Rows from block 2 of the fusion encoder of a small model that answers yes/no questions on an image's attributes, named by matrix and row number. Rows with one number belong to one neuron. Each number is 500 + 50 x the weight over its row's rms, rounded and kept within 0 to 999. All counts start at 0. Numbers have three digits each.
After each neuron's rows are labels from the 100 texts, of 14976, where the neuron reaches its highest value: "fires on" is the input token at the peak. Only what is clearly more common there than usual is listed. The data: photos of arthropod specimens (BIOSCAN-5M).
# fc1: MLP up (fusion_encoder.blocks.2.mlp.fc1.weight, 384x192), inputs 0-191
# fc2: MLP down (fusion_encoder.blocks.2.mlp.fc2.weight, 192x384, transposed), outputs 0-191

fc1.251:572485421471463389551443546506567498466557440417532500575510468542509539422464473548611523547476491542552518451548535501465466517461591446468555520466511501575603456596550497586500482575501589565462527563475499451514517509599422550430484454492439415488522518595566516575452527583574522499528481541561451500452522559498518553559430480443539489517558482456664480547506527429513463481490539505485508585520540450505579573511455415520433488570506599459478507519419384517510416455454463468483498556497451483417484549509459503528507434570475512526498486513553499440528581514563507575
fc2.251:537432509492542449541420455500446430571509467486499531531445519476470481502467447507531511475539563414497515506477446516408455528512530502444470480544475395517555571494572483461416486520449525407480565391487364470523527548509632549486519464449525565519520513540544529501584454500519529449442512469555431523564478499547500529529503499424459616516540487499528439504526611483509449556532517584464541475488502340510543536451486526482554567530377466618516498393582591486516547512539552576517479497409473464485494551424486434409514496460557486542567560616431513519492469489446454523
fires on: "order Lepidoptera"; "order Orthoptera"

fc1.106:494482460514480494535470462576494484677510487465440489458481463512551436473398482457598557454556486494569514526503504485474466467555443495497566469534506568519536492558484488423497506384537506442535466527501551402534536405485540503426415456559501469536524471522493442516476432483479525414470525533551530566488580463535565522494521512499572475526505525540489538458480690555484490500455452482438562404509500408575471433600517479467469444500593583468551412533489435509491508426492518530488529556583591378513507483585566473566532485555545503525544553484457562420540529442430450559
fc2.106:525489563511544461422485487498391567501450496478624428436386410522588571482618645487572536528554500537480464500466546394466495451588474551557416546477496457424524498459525476537550519525424428555481572479479485510588573556376365503482473531528499519515517553484459501533520449449486502498551437476459502534541557452512549521498474447443472490488504426513489459553511475488468368483485482452510554516552457459476441461492418476550456463563437522442517444485477416456465448488435466494544439461548615534560451450506494475497517488486472576593468510531591501528479547566448532480
fires on: "family Ichneumonidae"; "order Psocodea"

fc1.377:537552452449454555535505461506526493440468575454528514526542532488440493462514411530464569442445597485496495512558478524419492351449486508480491440471489544376491407483639482513527504466437395605517425441515494507610564495411460514534447580462523535452435486481421449483426482487548567511515406502553502447474523460538486494508507509540416476515572458527559520524525438518591496495400558536438458602485505465518423492535493523342464552453476579541441460555489447522504493501512536450567525625449576500457434499506487491529501429550519448469566491503539451420519511495453527518
fc2.377:536447499582416482477402548486454445456473470494569449520433453445542442531570573560520528574490427549490519590527572452504459452583460460543477500534552469458552465489521491467456576472484458530520489505504419449408488475479534533469594480416515473471551527523520559525419520513490396446432534460570440534488531506494523558597573492456440538492478505422573455492483562518544419438482496538464487558455428511490464469361535534477532439486550528548459558419507440449539455512470473465535464445499434487637564435507507535592458481486570376467520482536396509459474408546585405475
fires on: "family Ichneumonidae"; "family Mycetophilidae"; "family Limoniidae"

fc1.107:513509550506560453539554495440504528458541564550452469479420423468471562486474497578552531523449487490459505439516437479495422456443477536500565441519485538510587428531483417523475478537471418508505355443489544464533546561520455528595496667415530421514511507521540543577498441511555380503552454603573484493434531541549484480502448587487500493472498545439580520541483577448562530413443507444511493489479436464552473562586485567326501559412551486507559523520511529553509491487480431550445494535459473588423474426504485534466504525470536488492547519540553514434518406510451567462
fc2.107:535521496416503460429430478510501541578612480491401507551432575536421503486546488498516598546483478488489532523437547526414521411535479414565455487539534549473462469491428515485510526594548476607489496476537436445469538517435492489502433394526439475396509540526494496448477534584519479510434543568567503546519481442548448558554491495547436455562518412520534412565476521455554422471467486563490480481502492569509493460503391481515623475361553605542476590493495518452423542486551570494465457568543484432561513454474460512537491508516550467472557532393440477509468514553575479606
fires on: "order Lepidoptera"; "family Sciaridae"; "family Limoniidae"

fc1.205:513444528542467568458542488450480495417470465441462480505475541426471490476484498561444496477508467483421544474558593518501555462462523537516433480437568477587535426466513487480601379452465447548525446435515565516459435501535575633493540511522507517433457493464478573467447677516491471553584545507421475495545417530530493539454437519531473439543511516461505510526457441455486468440416511494437493438497542508494558518535468510316569445444478439470413423471491448514491497498516471513432509467454399547534547528475604586490473496509461496452475556492463469380585430461527581488
fc2.205:613494494516491368487550508457484547517509465569579527516418540518564528504524515562437491538505555488471418511597421530474510688509467485501498552520638527535536516531493478502536527526509544416481525493489517460452495512515458491510484549444487473638596527386531517404552505514513524603425526522513460438569578522450431555538415458481504495554474527591454485478418447545572545610537521564472469505500552525457462572564556509508500455530497476540507498569488538514544493529406491476542569526483506607524446485406531480521508528540445508523523562576501475540478474576523377439
fires on: "family Curculionidae"; "order Coleoptera"

fc1.55:505475509589511512521451473533497478411507502524461480424449525532589473562431507427561556477562445495447511451532508537538475437564461475513510570542491433538479516520482501495512443522507461530428530535520490453401531506468499440642457370508480526443442520506450425446612539530528520505538548425531481434601525490443588451513549514564469477471504505502471550536482507533482431551471448461469478455560501511519525518617479527519484571471509523425425536474507444651600427492436526476507552480496448460479634498551448445635556554466379520519470490616545574485498548466446420497
fc2.55:482547464489550447503590669488395590573603462513504518502466538506464522491485504527483504481476511516494388475459516596461531600460422482516491454407451455549444486486459524491514551448523436533434501526514407373589548462423589471465493531527553507525476532568437566531438510505501555487443524533472528501548535435484502566481549511493533490521454575563524493476397514439546515541547542529583485515427444446467508458447520540503564514481415455645563429584518473443465562515557570543513577513504585547587437545518552512537517462563562482496471547502483554481484537505614444499
fires on: "family Entomobryidae"; "family Hybotidae"; "order Entomobryomorpha"

fc1.217:496536520651506523539501537504472547449430473559419528423459484449573508434534579555484447536529454423486476493500498517597584497573481470414441483461560503460508531488630440403555608472530430574534547499411462460562567455458477597559509422405515459447489520462522505457481566530438476462529535510559487515481468531497494513427560537512483477444527506409466469465529525579586434487490460516483601600439574556537513576467468496395522463466401571489486524478536521532488478597449509443516505532507416508578509452520444429538474422507428535487552579463488484534448540546546462492
fc2.217:457417512466544477507388456510438554508500497437485518474422584468495454458524427402469535570501472554517426545464516493451639524484519444509401594507451496411493478537456469496507504482475521498523478471554479469444469543618483620512595489541477502540458469458534464510516424551522443510495496508460571499517582479524471498498463426503440475529499492527548479499394470590612414482495527507477532458512445579481501495484660530489495515470493427466542499452543469498516477498497474555430532484431384447525383583494523571551470463430507504579544485494325536469473584431551526483
fires on: "family Curculionidae"; "family Carabidae"; "family Scraptiidae"; "family Staphylinidae"

fc1.310:595462514472575543466540529487594500437440477508475486570551460503558485511452531525495524411437563475501530502557449423448517490464417511468462501533603495469530518525553411545434453510543444419514577557474458594527576559440464567428470563505428535547542521569517510452563469484485449468549547466431515482569418448509525558524476387579514563488552497456470513569526589463578609466467478462463459483537543563421551451517546518563450477503519471485595506569468537454509541536498481377538462501536488583420539472468559586451449466469457505499373589538492544473482584450578556539
fc2.310:495491478554536500472505438457596516465486408498507518543423550485551445542571458515503414486487431513532494594471431404567498488473528426547433521518492592502532448435438454482474491447565535551511527352512499478490509485476487546502561432453498545604495497472460471458532500590468456534597521543482541511434574502504516540513494622590425475565500500442552523542484451544488530528481478557486500488493496517470546530492471483524539384372518570521572468464378508462551491493562527540469456568461438465495556504449392508479493535528577473543612563335504484508508611556483449425
fires on: "family Throscidae"; "family Nitidulidae"; "family Ptilodactylidae"

fc1.316:520430513472571531520465409484625451534512438456547481479517430456605532498496493415458443415487575508530517452381474395507485487439439474556451581587508549478462506492584447503484475604488543464506562498548521557510488512482524485474498516532533568502515436560546438463433496538534576509461478556486562496466424410541498565470564543549553498500518473434480479514507424516516528570430493583515531421455550429522474499538502417483379497482465464467507534568570465506548490516359548513537610493483459454474512568514443486653454478543490513436560575486529480473497543479652517488
fc2.316:421455481477495510526443457518465497406495535478568533503520441551467557483466510527499503449484505498501539536503501543495591488301599465513498498411532589473570511558397446488429380546476471546568530476613515577499547573497452504492528422510443533573513491531482445452508508476486440466590522467521475497496532447450490524514517617540528579574536531557505495552453427535512551485569526391491551470464492474538494427456660493502638453484472582541490501427428489527501554473551492477492435472477444567476559470515455459481427550504531413535545548474504507394524517490427539454
fires on: "family Throscidae"; "family Ptilodactylidae"; "family Coccinellidae"; "family Scirtidae"

fc1.50:542484537436540505472548473589489496557484439530510489654485524540568557464513508433455476422593505458434474479485534477569399554360459421488552477562479509467523378453481550518476512520497575572519483440479525580458529516469458552483512548535475467422569539516503503465488493540571467623460433524458517533465514493531567557500511520549488452520494400563505433564505536493550531472508491464566519539532537457446570474456418476492497475590484396410535569456517455529374441504541514524504508501424460528372520585534506537480545533522555490489489542512424491446423581633453434506
fc2.50:575530496605488352504480546424572439435510558542585523512483492483512486429510500523480558416498533538469409482525498509547538468493540464483450546645595516527568465560474560498510500422544500364579527447452599535563562466486466575486412521534556480517559529510527470528526511431463564556588536522531469406471483525583534505561514527534487566432516526558625478560396508448535637522570512549535508512484542520533522506470589459490476431531486461523457604568508482438537575457494476533510478426520462536474578521529499519490544435532467529475516505445483536587471470498521473410
fires on: "family Mordellidae"; "family Scraptiidae"; "family Curculionidae"; "family Keroplatidae"

fc1.254:453555511439579568481420522499492587495425395569503514463514458389492476385575461525522456525532471515540548548467477488436443461447493473454541465517501464525515497488542592550578571544488585464409503489558528543555573544552535548509417465570476514561477488485505389487568494503473510494584524559547552559466586401487450522512542508514543511505471449565517468489462464451465509506526450510461451515545525437539630446468426547524575416507531526423408488443491435553487401541484459480439543403385454539503487523520528518397428552488441466435499541551479470453515448460617486570
fc2.254:585478513559491501492551484559470460470501547534499395532465516576571489598453490543520537413498584424498405466510497503587568467426529457497459394514387563502514476521452511435478531501531489567549515547472506369496445525405542503527547543512485427502558506461459632565487457588495540491439487420448500465514435542464512458511555552494567519476476562475460475578509452444488515507418512501556546462471462512613477435509586485530557479552519511603535496386449565514477569432463465458475513575509404504496496495552499517539550427478542437425455567620550533518463394532471465466
fires on: "family Coccinellidae"; "family Mordellidae"; "order Coleoptera"; "family Entomobryidae"

fc1.68:499546490421510542503525502405537546440476471519518496501481462513514511448531489492425536552496465465490424520438456538535458409515435459502503474519390516416518535376618579505442466521425570420447546513566446490516504501464490521545519480442472500486501468544532484442473563561483464467558518474537579479472597466475528504548625470508453443437515535424515534510434472491531451564558553612453517358594603393482438446525487532370571605498504486531624550466390494496511439548528539569493552505442488539506421500510459454525580517559511516523487558474513472455508518533583488452
fc2.68:499431505498517375451506467562440431491567417500421564552533444478603508535472418482458518515552475501482498542542490594547437512356495492536464463465420479522545553517593530499523503578616465469481490461421496459459429503457573483497508507526527499469395512481474564467599392452510481489548477475518450522517501570437533500420418571423554551431484504593409468460513459516466556513507516545466521525513537474532492464469433545484592454382509453476512615548619460480502533496518546488500515486453478535605483512585446493545479514520430422492550604539534533423526499536511575552
fires on: "family Entomobryidae"; "order Mesostigmata"; "order Entomobryomorpha"

fc1.32:610488545525572502465534562559456460479488460533506460527414608566497570428490509441450548460509525506518547567473530441606591504559416457611485561580478434520512607479409523463531486476513472489507483470370505519466570407499518434415524472527551504430492537512541523476545492549580444542519558504360466452596498497469440468528556482536492466508491512466581504505546527451581497416425516470491467499531579492469504511492508574420484451476510551528486522487566422607450410478561381499544498368480550492517436423531434504468421446543559542488507538460494493483485476523545488481
fc2.32:458449533559512498536532456484474566491419523524477416517565477476529584520594541493533515465430445554483437455510446499521560557481605567433581489478457563580529400485481468537496493498480484480543496494457494518558436514505339606528479468386507474571470561598581549488425522410535546501519501511534543491435584387584542549485449562474539496440529521453461546465434493438417478466537498558506571477470451554577466461532643483478514464500486467504480503465502516493508533461443543552499534468391459584422562568513512481544548536543484527562545562487599580437459552576482514511
fires on: "family Sphaeroceridae"; "family Anthomyiidae"; "order Psocodea"; "family Diapriidae"

fc1.193:536527526562490450424440504473488497556485539454530458440540433523477578582530455478615432573486503528487455462390472464444396580433545571552419499497525552493473481525442527517461570604482445553516513522549535589575544512413544520593561530544463488497470556466508466526401412536533541489521462528485492520454484443481436408451543561535452489526516532439625517602515496517547479421459494514508521425460529483513394588516412529463454520430553462523493434552556554557510504446471555481676439416499457474529550456469511483461468503518468465464395431482493550458442516487501502501
fc2.193:440530463504526425568466501506447520505426524555496564513540562515483514574494456530464414543422475584487494505513510458516555506568487561570541452487496531525440654462524500500579424479533546534561430471436471462491589515428440558501517453506583563419466506484462558413496565581491467414488474467472476571643543518498439514603499468578519538505525491628582463547449583497479459521559534523482485500490479439557493503481589505495528461569516401547471551532479502499524568462446466573516511482456563537454515563557485485537525521507595566520543570405508546573528578371461422545
fires on: "order Trichoptera"; "order Trombidiformes"; "family Entomobryidae"

fc1.99:500505502532445461526473579533476482476529510388527587524517627508468562573512440546458532468543388519480466492514531522504542445426543584467512529501518478458410501452483495544463481516422540531551588573503518492525478487467426566431422452445437524483492500468506600412626566521512516494488475501486432548517457464544488539561474354465489507655419508543551502592447559595538420545512539442534495560501519447564557479559472564449407539547488553471424547587513477564488515475365568453540525463561447523537518442460564500521553470505488478484458401473481471545496532510499550491
fc2.99:511537545448479534473417459549520529483433485460438474463462449565467474529466513562575456436422513505510480523461528523504535545394534490462578514521521415522513476523548576481473474532541479458484502502469419516436506540520525553486607486496553460499446502492433609523449460449530612530588470501585539584481377492496617539530555601529568525470527457454525486419554505488534457443555518509538502465543451489520528616499521451495484540530540547330485490533544474505540556514450441524528481446537444521506476511463573527545457423468475403597634393622560512426565465482547510475
fires on: "family Sphaeroceridae"; "family Milichiidae"; "family Ephydridae"

fc1.328:526414492447503476526493485511504577535500429536498539472487497540486525466562503689546596558454484492485570577497544522554491501576447536504524531386429503557502482477489540522545448473506471456455486523524458570547566511545485454466505477541546477375419523542520575506540522457508568503529506489461564446435541502479520582503482539454565523483440482500530308575550591569525532490597462504391492575537394429518461497489550534501455511485493431401534420554553488555583469517441435601448513559471566519479560463532461385511557505498461494534492514518537474525594537476457471505
fc2.328:563474490536589479464492611473419513603485439543495538523491489552544524434597518467494463496557506473463497396531462434507415472445340501430515444519596510568417512604464539506464438544503490444457594510602527463499477462450558502514566478467491509540446510552463472522512450486513492499459448402559566425456616507482496527493514493429510524546404465602587515443515496447536414557423460590534464488464505459495485487486484498475543615524420553564499516490501405479455519483594648473499452508476531469499471567504462520451476506527458453487553497492629471505489499508549473449
fires on: "family Entomobryidae"; "order Araneae"; "order Orthoptera"; "family Anystidae"

fc1.359:550510462477529445498496489523466502564451475592427519621448497434504469441433469606497467547480441418386599536498492483443398569565510484506546558456444534514506472444428450424427533510559547433527461440380567519456494512459508484540539539533536430493502528454509573483598478474545475519488524510538567428465436475496535512416496504491627504571531519437522497453484503491455494527486459426527563539576526427541492459522488541543542322552509576523544520476558518538649470528572562495508435559497406549516593512471438524508483480487509506484476600512427558500512568512518501524
fc2.359:498506548421576505515429512504513476536595533449465579485583499521491465646553530523447453456567536609545526438518507471603506507504589424589475485559547468433497537467474481513502437553509456501446527478647408529521560432536571536526395471414464547460527557491523561561499464509457561575498440489449487535498506488529467449532525495516484500486502461372384579493490481509459442504486469478440517502520543490499550523472500450552408504443515485513465545506431621438472553497409483507507519469496496370464426496588538437560529572523486547468473496559485507550421449448428455403
fires on: "order Lepidoptera"; "order Psocodea"

fc1.306:564505475463576453468526474490489456511517461425570589398505501485491531488552443599558524518554472504527473416471526577553535483514427420429451427451559515517495561466507477470414549511588504522530508441472460595484553558543413435427481580509478439547523534497461464491499529468416462491520505534568473478454536463586530515637478541555393429485524533524481515539488457476523514460484560492441521578447485604497518576485432566465529438463443485478427393569572503504448457522469544512542470375531539512535575529430478517378557480554413545383547509461531494463547500536426433545
fc2.306:476402464525567434487383423508454580578471439450504555506457590482558448494483496543408432489484472452532470455513512468450423474576528449502452550612509489515524445518511561495500492519510489523534488475453518569464467530497548539509440526516487499457584526437616525485468459525487533452519507527430503444479517411553527566500485447517417631382513510494471529516578464486467534560428521486496430507536496486432516456426581494490462585420536431490500459502428613511545403575496525415449612463543436579547488469525590594437431405506548536497470564494443455507543577453514471465
fires on: "family Curculionidae"; "family Nitidulidae"; "family Cantharidae"; "family Ptinidae"

fc1.360:472412437470545488576536552423549500501514521550486557436624497527400498580488550411436512588525481404469488562452487483423459500459514554534568515489493512503558441433462503448487543485420424465482469501584458463505481538469496456522467558522549550453456515605458498519489525451494447494594460479501568523559554458466546587488429461544418567505510501516434527540505415512515371461373495405474551472514520486465576570519475547554501468438481564486499478504557545548400525556547438523604535516475542434469599482498506550495474526512433539620447527509566419428516504547559588481
fc2.360:484548429461484435471561437479538534508519553497567418524449345488562535529436535536468499521471548514533399472491530522532492538552555498553544454519488468507434481544610510517467496517468434416419440566458551452576460538489412434519519416480525585511391514446529520574584563472512556508447527461415498509492424527486480460561542572525426380532519529439444468489557457472569445430409448425521533562582437493545476501552540460491455469609451493489407517472557550483483498498531500531417487431509461505472438536507467483551512484537427546483403482449442500509394403589546504511
fires on: "family Entomobryidae"; "family Miridae"; "family Rhyparochromidae"; "family Pipunculidae"

fc1.213:539500498390492524570552500557418426585523471484546516497549490546513592458545493450415528531470488526516520534522531585448534519448376394538514505390496518483484495543417544536487558441494385487462454527437519501478531458502412535487431497481502526477418567490469526473589479505434469490474417482514568449521499502532476528546416450474537550513409435513513453482423616347399473484548480527490491470475536508553511485546446499436596461464501561385445503448483447499597506506439498524558383527444508502469526481399578450477444525438489492559533537516473469463457422418466440451
fc2.213:490535606462499490479509549580472550543469416466448461520513593494525476524599484447466486507460507431524492394542527567467462485471496559502636543458455512569545543532425562497530465465547488466467495516485468502525493489436491559495505403446623486390463484537459510454416460460512442595484497519460488521528445630491411539486484431539509479491529537480615533503481486562593396539524565618506521437501520574377517503491560485522493549398481568519490509438595447486548521517465536488465497522485550422499529430456523482602575483471489524456538478533535435608472623513484447499
fires on: "family Sphaeroceridae"; "family Dolichopodidae"; "family Ceratocombidae"; "family Lepidopsocidae"

fc1.191:480504421545605482471490448515530441505498506494459563504561482562440451548499539482466384503565582521413459443483512514585524463451511526482409547457497574551492549470395420458493435541424456474532467509496502453526402444546512537533485508453508490478455504557423566500554450528453481442518491496519437545546564483433481533493524627484490478447495471455496437573507527487552523615458480502461427503444524576542448455572513440377460634497468470496479491525548535417480552502542464619516485554452617533450512554509585454493558489574568499407526493408488542444539499381457541547
fc2.191:444455543469506427477592543440370549385541445549444635457411528422547567554488492406566517547477482531544470527507530496503486547588473442498517537487441466605489497509437526539524568528461486536468418503472504460499544430496620446487520568498585451569473518537492512524428607475493506479507525524497504518483541514485474516444489451452440520529454524557468530508451539572432384490498464482491509453480489540562503534419453515468438526470468400495565562508527504540466464584388465420512504492523564617584518477470409554613451572553551520489523547526471446529556557546593502508
fires on: "family Coccinellidae"; "order Coleoptera"; "family Chrysomelidae"; "class Arachnida"

fc1.154:517511597548569466529553415524540443475487530520551521505446434422504530561410496526531539541477511436551519547466495517534471478567355484549592560581481458569494413544510425643423577508479488468468533499425493463508506537500545529431482357569533451486498534430464361531508566522432542515477516445521473451492466461494557540417503450510530508507469505526532403518577528467466450506560526569477457491544467468476587411563513533400559492456495517649509512549541501584510541470507525509555496473479474527408574487474528476440509438419490537566543578543516576503547473450518454466
fc2.154:572515555539428618462526489500468418452486594533384506470471511544546488522412420498498527557469543461555648537536479506498530421641573592543482452504536493438453541576479530505551452507510500487484506457447537542495491545506574510481582483491476515565407467511489532455458509483486621532452460465552483493473520445510421502491523500517501397552470468467477488474510548547431474525499435466640513474507534544441524554482439520480488437520528480551370501430388495494439471540502510537545456400554428551467486458553466512466455501549437475499558518514442468418562419559499612596
fires on: "order Lepidoptera"; "order Hemiptera"

fc1.72:457559466367479523554505511480484434563416452506495450485523492537518453570477456490456490562524532570490502521459507489586410514433525451511486523396533519512588528468527487458464552534548555498503506478543504450429439538441525469462515628451419506430516474439495564554470558542519560508523394467493448466507468462502462518455486557474563548505512475516503484512483628562549515567491403429418501521481500499569450505516460503521604485595525502399547552404504513519556454542424535586470534431529507433476511509596448501419509405428509593524452556513636493487499574564536368539
fc2.72:469503553585559462511489526513581547505440487553597509455402361564549407538535454512524562536538466549542497489523479560546549540475482449490458519543582584601500561528480433546405545616542469563543453487469587476565502425527421612494572436495499414422509514485457532531522478562491463518492525398506507421457560540520545533516485555549592584486490433529483501570533459517457584419471494555506501435483520527488537497553536568521535482451391524577503552493476542554454469472476510478513443537438539517397478421512518524537502630556503408566495492478465440535462439507466529458
fires on: "order Lepidoptera"; "family Gracillariidae"; "family Nepticulidae"; "family Flatidae"

fc1.39:498499509566518471466510511536517486502547495508504466392439522545531434490415514508533546494533477476502511441499511524565472489576468504461568482450584520511483471518513538574560511570439567529568547422478535487519405573438466574516465533509458518489468539524585401508415472455547547399531484427462553504417437514499444553504491548575584516538535499460578363519509599441387571534497512461517364505461500569481433497569516505483549501505507486523550435429498475580404512447449564451510560453475645508576600461532503576569516469493524483556503608582517507519539455411507570524
fc2.39:577491545456514493633574503541567563440504536559505416501392555589488467592503452492479578464589521548500549550493461450481564448534603558519468502569550531471426506456453509490513470506449484469481516462531577504551625593448515478511540538538482466526604484463527497502466518564461528521397517458434540544426593428458404422469489438521568433490447557435441514573524417455568426547472519552477545508448505517487481410487431513478503530523395466597422532536509425516539462552442476505570484470512437534493529528467540527433452480488485613503393444457452546520499500458473505498
fires on: "family Sphaeroceridae"; "family Ceratocombidae"; "order Araneae"

fc1.284:482310426444422497518477606579466462473517508480614428462533517554561526512460436572549493489503542451507414514513611451539502502525521513392488524517492504468501568442482471570453518607503518489464544462484553420547488467525496464484566509435556462499555497459447432553540545524577571459494464462544503449463379550438452538492551540583534459494567586553475465553486435540565449486521546536539545601564543425444500517467496484461440488528500482454558493543471487520457468498429374524467422586600528428458491472545495456533371473518457494509487495514542552490435490456537498568
fc2.284:567552552587524427605533518518500625520512512465484558525529530569435523476590512553450505465531437488521513524482514414555402464533468450469497553468506458459522561543480486466470561489612579438554486458523479542515513498528457532531434459474454525448575467537504555476430499459526583575453486556528418546410545387494455488474457525530512597540513448454503493382458491502469556546490498486473479483510478508522501437475432532453549467449471450403481416501497516527440498516537534535435580473517438626474555568453528467536583454553562456387448416601568459542580565385456530518
fires on: "family Coccinellidae"; "family Phlaeothripidae"; "class Collembola"; "family Curculionidae"

fc1.209:592573515523502486490561495433440426472590538523524535553466580454472449402418429537507472456496418528484426510467531431573451458476500455435539503514481534502510600548542573576492619484580384481530463489509463513541603487480563512562560448374435531465461499417501459532564591460561521438551493519575542474450498481519515497522507613482541515433457569478500451554491496503513494498567500579483390514485540479540395475577521529503435467480545475573491528545392521554469529421471428471534567536476496453519505514534510488416467558509540529554502554464476492371545600477568518500
fc2.209:493488437555509585528458504493508585501485453463451476499536518494585553585492557575466462459564543574488561500533517458516512570482371534531479451515562540561540424546447520522469535477568489555528507408490501429418522595564343520507532535547537513527454510503518505481415420630522580541551498472523528523530544525537505520446470523489485367522463569524496502556441578498543517410562503484519519549452377514475555482502427500533567443495508402348572456433529473524501462518472484551544371508461505553582519466404506537427471509522448439526469505454547539507566475474551491492
fires on: "family Ichneumonidae"; "family Limoniidae"; "family Sarcophagidae"; "family Coniopterygidae"

fc1.151:535435573489463467492534562550513446518528473496548592471436548456455515451514523441536517486528485507447533478497456525393503501624460533486424578502557439524511519527503401428509478509571472554436445560553498458529467508608432448516544528454512479582544533445520595492533579538498497514489397568544495496524550504420529496571515506464531479363468420454514565495571611447485470413538420605437489543493520586562556484519526464474487610495502473595485464514560505527484422559500489547506498451553539414519461533523488503614477484508514493492394600452521412499501546445582584432
fc2.151:512533525362519491506500428544546515557547565537517440534555548510485587543562421478488565466535517526520565576467506620535572580402556475513574501469489463518499624480537509518552531592565494466566510445439491527467578462493483561497484567553484570453419452516473486594526456498505541430567549520536453466499457567518460514479482516563491504466501550597509485552582514594506493513488535496500523542533448495389491487439476454517441498505450521408436530511636539461562475473524411584493513575429438488435467478524539545607495536625523494500588459540503460527507388516481408519
fires on: "order Lepidoptera"; "family Gelechiidae"

fc1.207:465462410507525477489537453566480487569468569537528457484502491448445491482522540483502565545423527593435518467449495565494524407517420465469578405559499454514519443422353399511473483589553471440480406480561487535531538415446492481545569545467559515491494469515487526433579561580454556475596570550465640534474492521604444420506584419437563491546456615574471496531573491393587464466558435495501457473493453474502408453477505525535471534502499495520483481485490513511390413463521549493564495508518509517450474491539572484490491526544541512478513483474438515638518512501460466487
fc2.207:423588477473605514528435417529529483548481497454485505487521524561536457533448472462525512549450536477450500503485525533538450527547575529528471528491512476555481494407517458522534398561533487493530438531444501466500489516565519479518511363385502551547478498460388570471438512394518480479481576500523460465492479486527502575405450535670485452493512437552568435482428467454492479585507553447537589463516455567418500618541424515439578445626384463527513505526510502555618447463415442513470484557495445532499473567508454507549515489440411486535490460462526590482484533473445462495
fires on: "order Trichoptera"; "order Coleoptera"; "class Collembola"; "order Blattodea"

fc1.362:479507442467510426499444465374520503436496556563441493591561416513575467462454454528552558519517547437457500459486492490488563438440561397483477539464485524413523564497568543395493473452454495552557452487574478526550435460471530435631516573573520512478579531464518503580438602590450493480574493642587491482509488461551478598420418543454528487525439474507561506528531446505557514506487421485488498475476453500493447474474476496458485462435525523455539494607597477484446456499452625480494461516541568476450588493568426589487499574555471522467447455509518555518552490453453510458
fc2.362:541457467497573413461477509611504439495528531517563491460518602425428494574515460484491425553534462467519395540461531540508507420471423548500551436454506537446523405548541467473532526456451460458531449495528486387420679536456469561509362367535483504506510499535449468392499451495529591503362493478462509473527457466466463460565561451548533571451500477458538383461543629506432539426530453557481531520434511404557497499491615493525465483507466511487519549475461539469550473515460481527559545553512476482463441490534491461467544476512573514441511471470508443493511533484517463488
fires on: "order Trichoptera"; "family Hydroptilidae"; "order Neuroptera"; "class Collembola"

fc1.271:508467551518504427503581496572497533606500511521552509520394490520554405481546569394494516548455460503442518499504538404569556477454543611514533470500540556535484537512558500466454457532559468516529594470474632486514528460508560504459527516585533499479472468468482494467452540450492467533519514557461549545540462449579574546509577522511553496577505539452465470530485467438501434504383560441489439550589558603495488497542501555469532439514482547515405445432499469543400496528524488427564584593447458534469548395496570548498549553484440512482539617490504531520380501456541449632
fc2.271:591454492479432480436522469479499525560480525523431472475548549524485572440524457613428598438586519422500508552520510506545597510487388494450440503549603485562499470457456476516469565453579487421489468466586422527481445591478490596516418482535506498525589508427544555483535593475477578544586461418551460463497492515536389472546559460461502429452527511532545543482488488499551597529510536619558538498506490471523461535506564469484528489469506465616504558501457544474494498511441547497520466525501441473452486367512574417558507440493571481369465402500527486435466456440499492516
fires on: "family Curculionidae"; "family Throscidae"

fc1.355:504598610475507559405471488528486519482504484552499512595526454472558566559538478557467523515471454489492552562517561516523511589482530466522497567517518491500452556432446570541472534574496536538540495491561536498519541459358473544452462485401436508463423531565475561545510559548481363475504556506495551503465511561413572491587445606453455475472461446433517517518465482547495537458606430497489555496551451470512542460479489475484576494530580484508459457538505550542547485453449392476552613563502425490508552456366511427468443503541464428428484491400504508437564592506586584478
fc2.355:536489414465591442578500523502499423513493527462571515548436542525547520489515572417597473535497562590475522443423564503449460507525478465428509519518541492485344464555461426534450550484532434493438458519483475412468508504442521533462581545485512548498583502587472480582523537421512600538394497430422536506486539474617437549478565463567627528512498572558492487549538528486479503505521606417511432511528461546524565537452515508462486493521517413484557463524471495493543516400495495438462422438554462561514547472432480542405565531555562450490606512486511451403502512507498523573
fires on: "family Entomobryidae"; "family Limoniidae"; "order Entomobryomorpha"

fc1.264:549516542492497526561440433526505513408560513537564509507467588546475527552442471435398555520614574454389534490545519444392469513464457494485638561413533543459516496510405564513634443566506456551559487432493530555526451528469457545547494525525484428493468544492473444495432546480535553522482504542469486501599504504493390437421523470493453474588499481454496443449513434541578451475436538481470594437579600455493488514574553555484495465466504472370485525505513509530462448484482507497502521577576382480556550503548504489471503529475533421500442506501508549358524515455546484477
fc2.264:547511486520459470440560462470469517470469479438559513476448478486458447494486521514531375497512506529464487505498476517516550509487502488503434530447428499447390514465533478503436483591478500610520484495574430532489488510438523548499567555640433528511578542449410506499492414525514525439512503514511438433499468499487448463586518422598531519500504535519567502633467540586523506581482479422500432504472422475507513551520555496433487440556399529484584501496471514528537593472570491555582419499491557547441544392473486480676498493432550482545517501408451358582506531443431534477
fires on: "family Sphaeroceridae"

fc1.42:535562523532551518536482499489526537596517446498507575529568500485476534564517499531551525481460516526549426651484459562456551568540474553485508453496475432567519574446451501577407424526488521484459454572548494549615472461544500493384415666458563511492464524455554504513561527518516521422515378496412522554443481462474496501541573473466509517459404426396509502508590457562538462495470458535500445495508504471476491435472484581538453511463518479546540477399496539516446417489657600501442489476487459453442434435475537443480518507537450556453554546557417507560531461494491489470
fc2.42:492524535469466420596510429482478442423558526511440514451465533412497530573496596505568462456534457557499465504524492507509529477489476564499473494563474523517461546429514473554446452465554491484471508452486506521433494476427490553491551471471428486521508460551415435552472427612460491529515576600551608480571484507487437555481473452597568418489439493486502550586446626399485554461506491507385522555494512495492549560479570542500558562592430500471440470634480573516513509477371510571497495450532583517573568528501403554513537571443543457480489547483566519434506497484460459396
fires on: "family Entomobryidae"; "class Collembola"; "family Brentidae"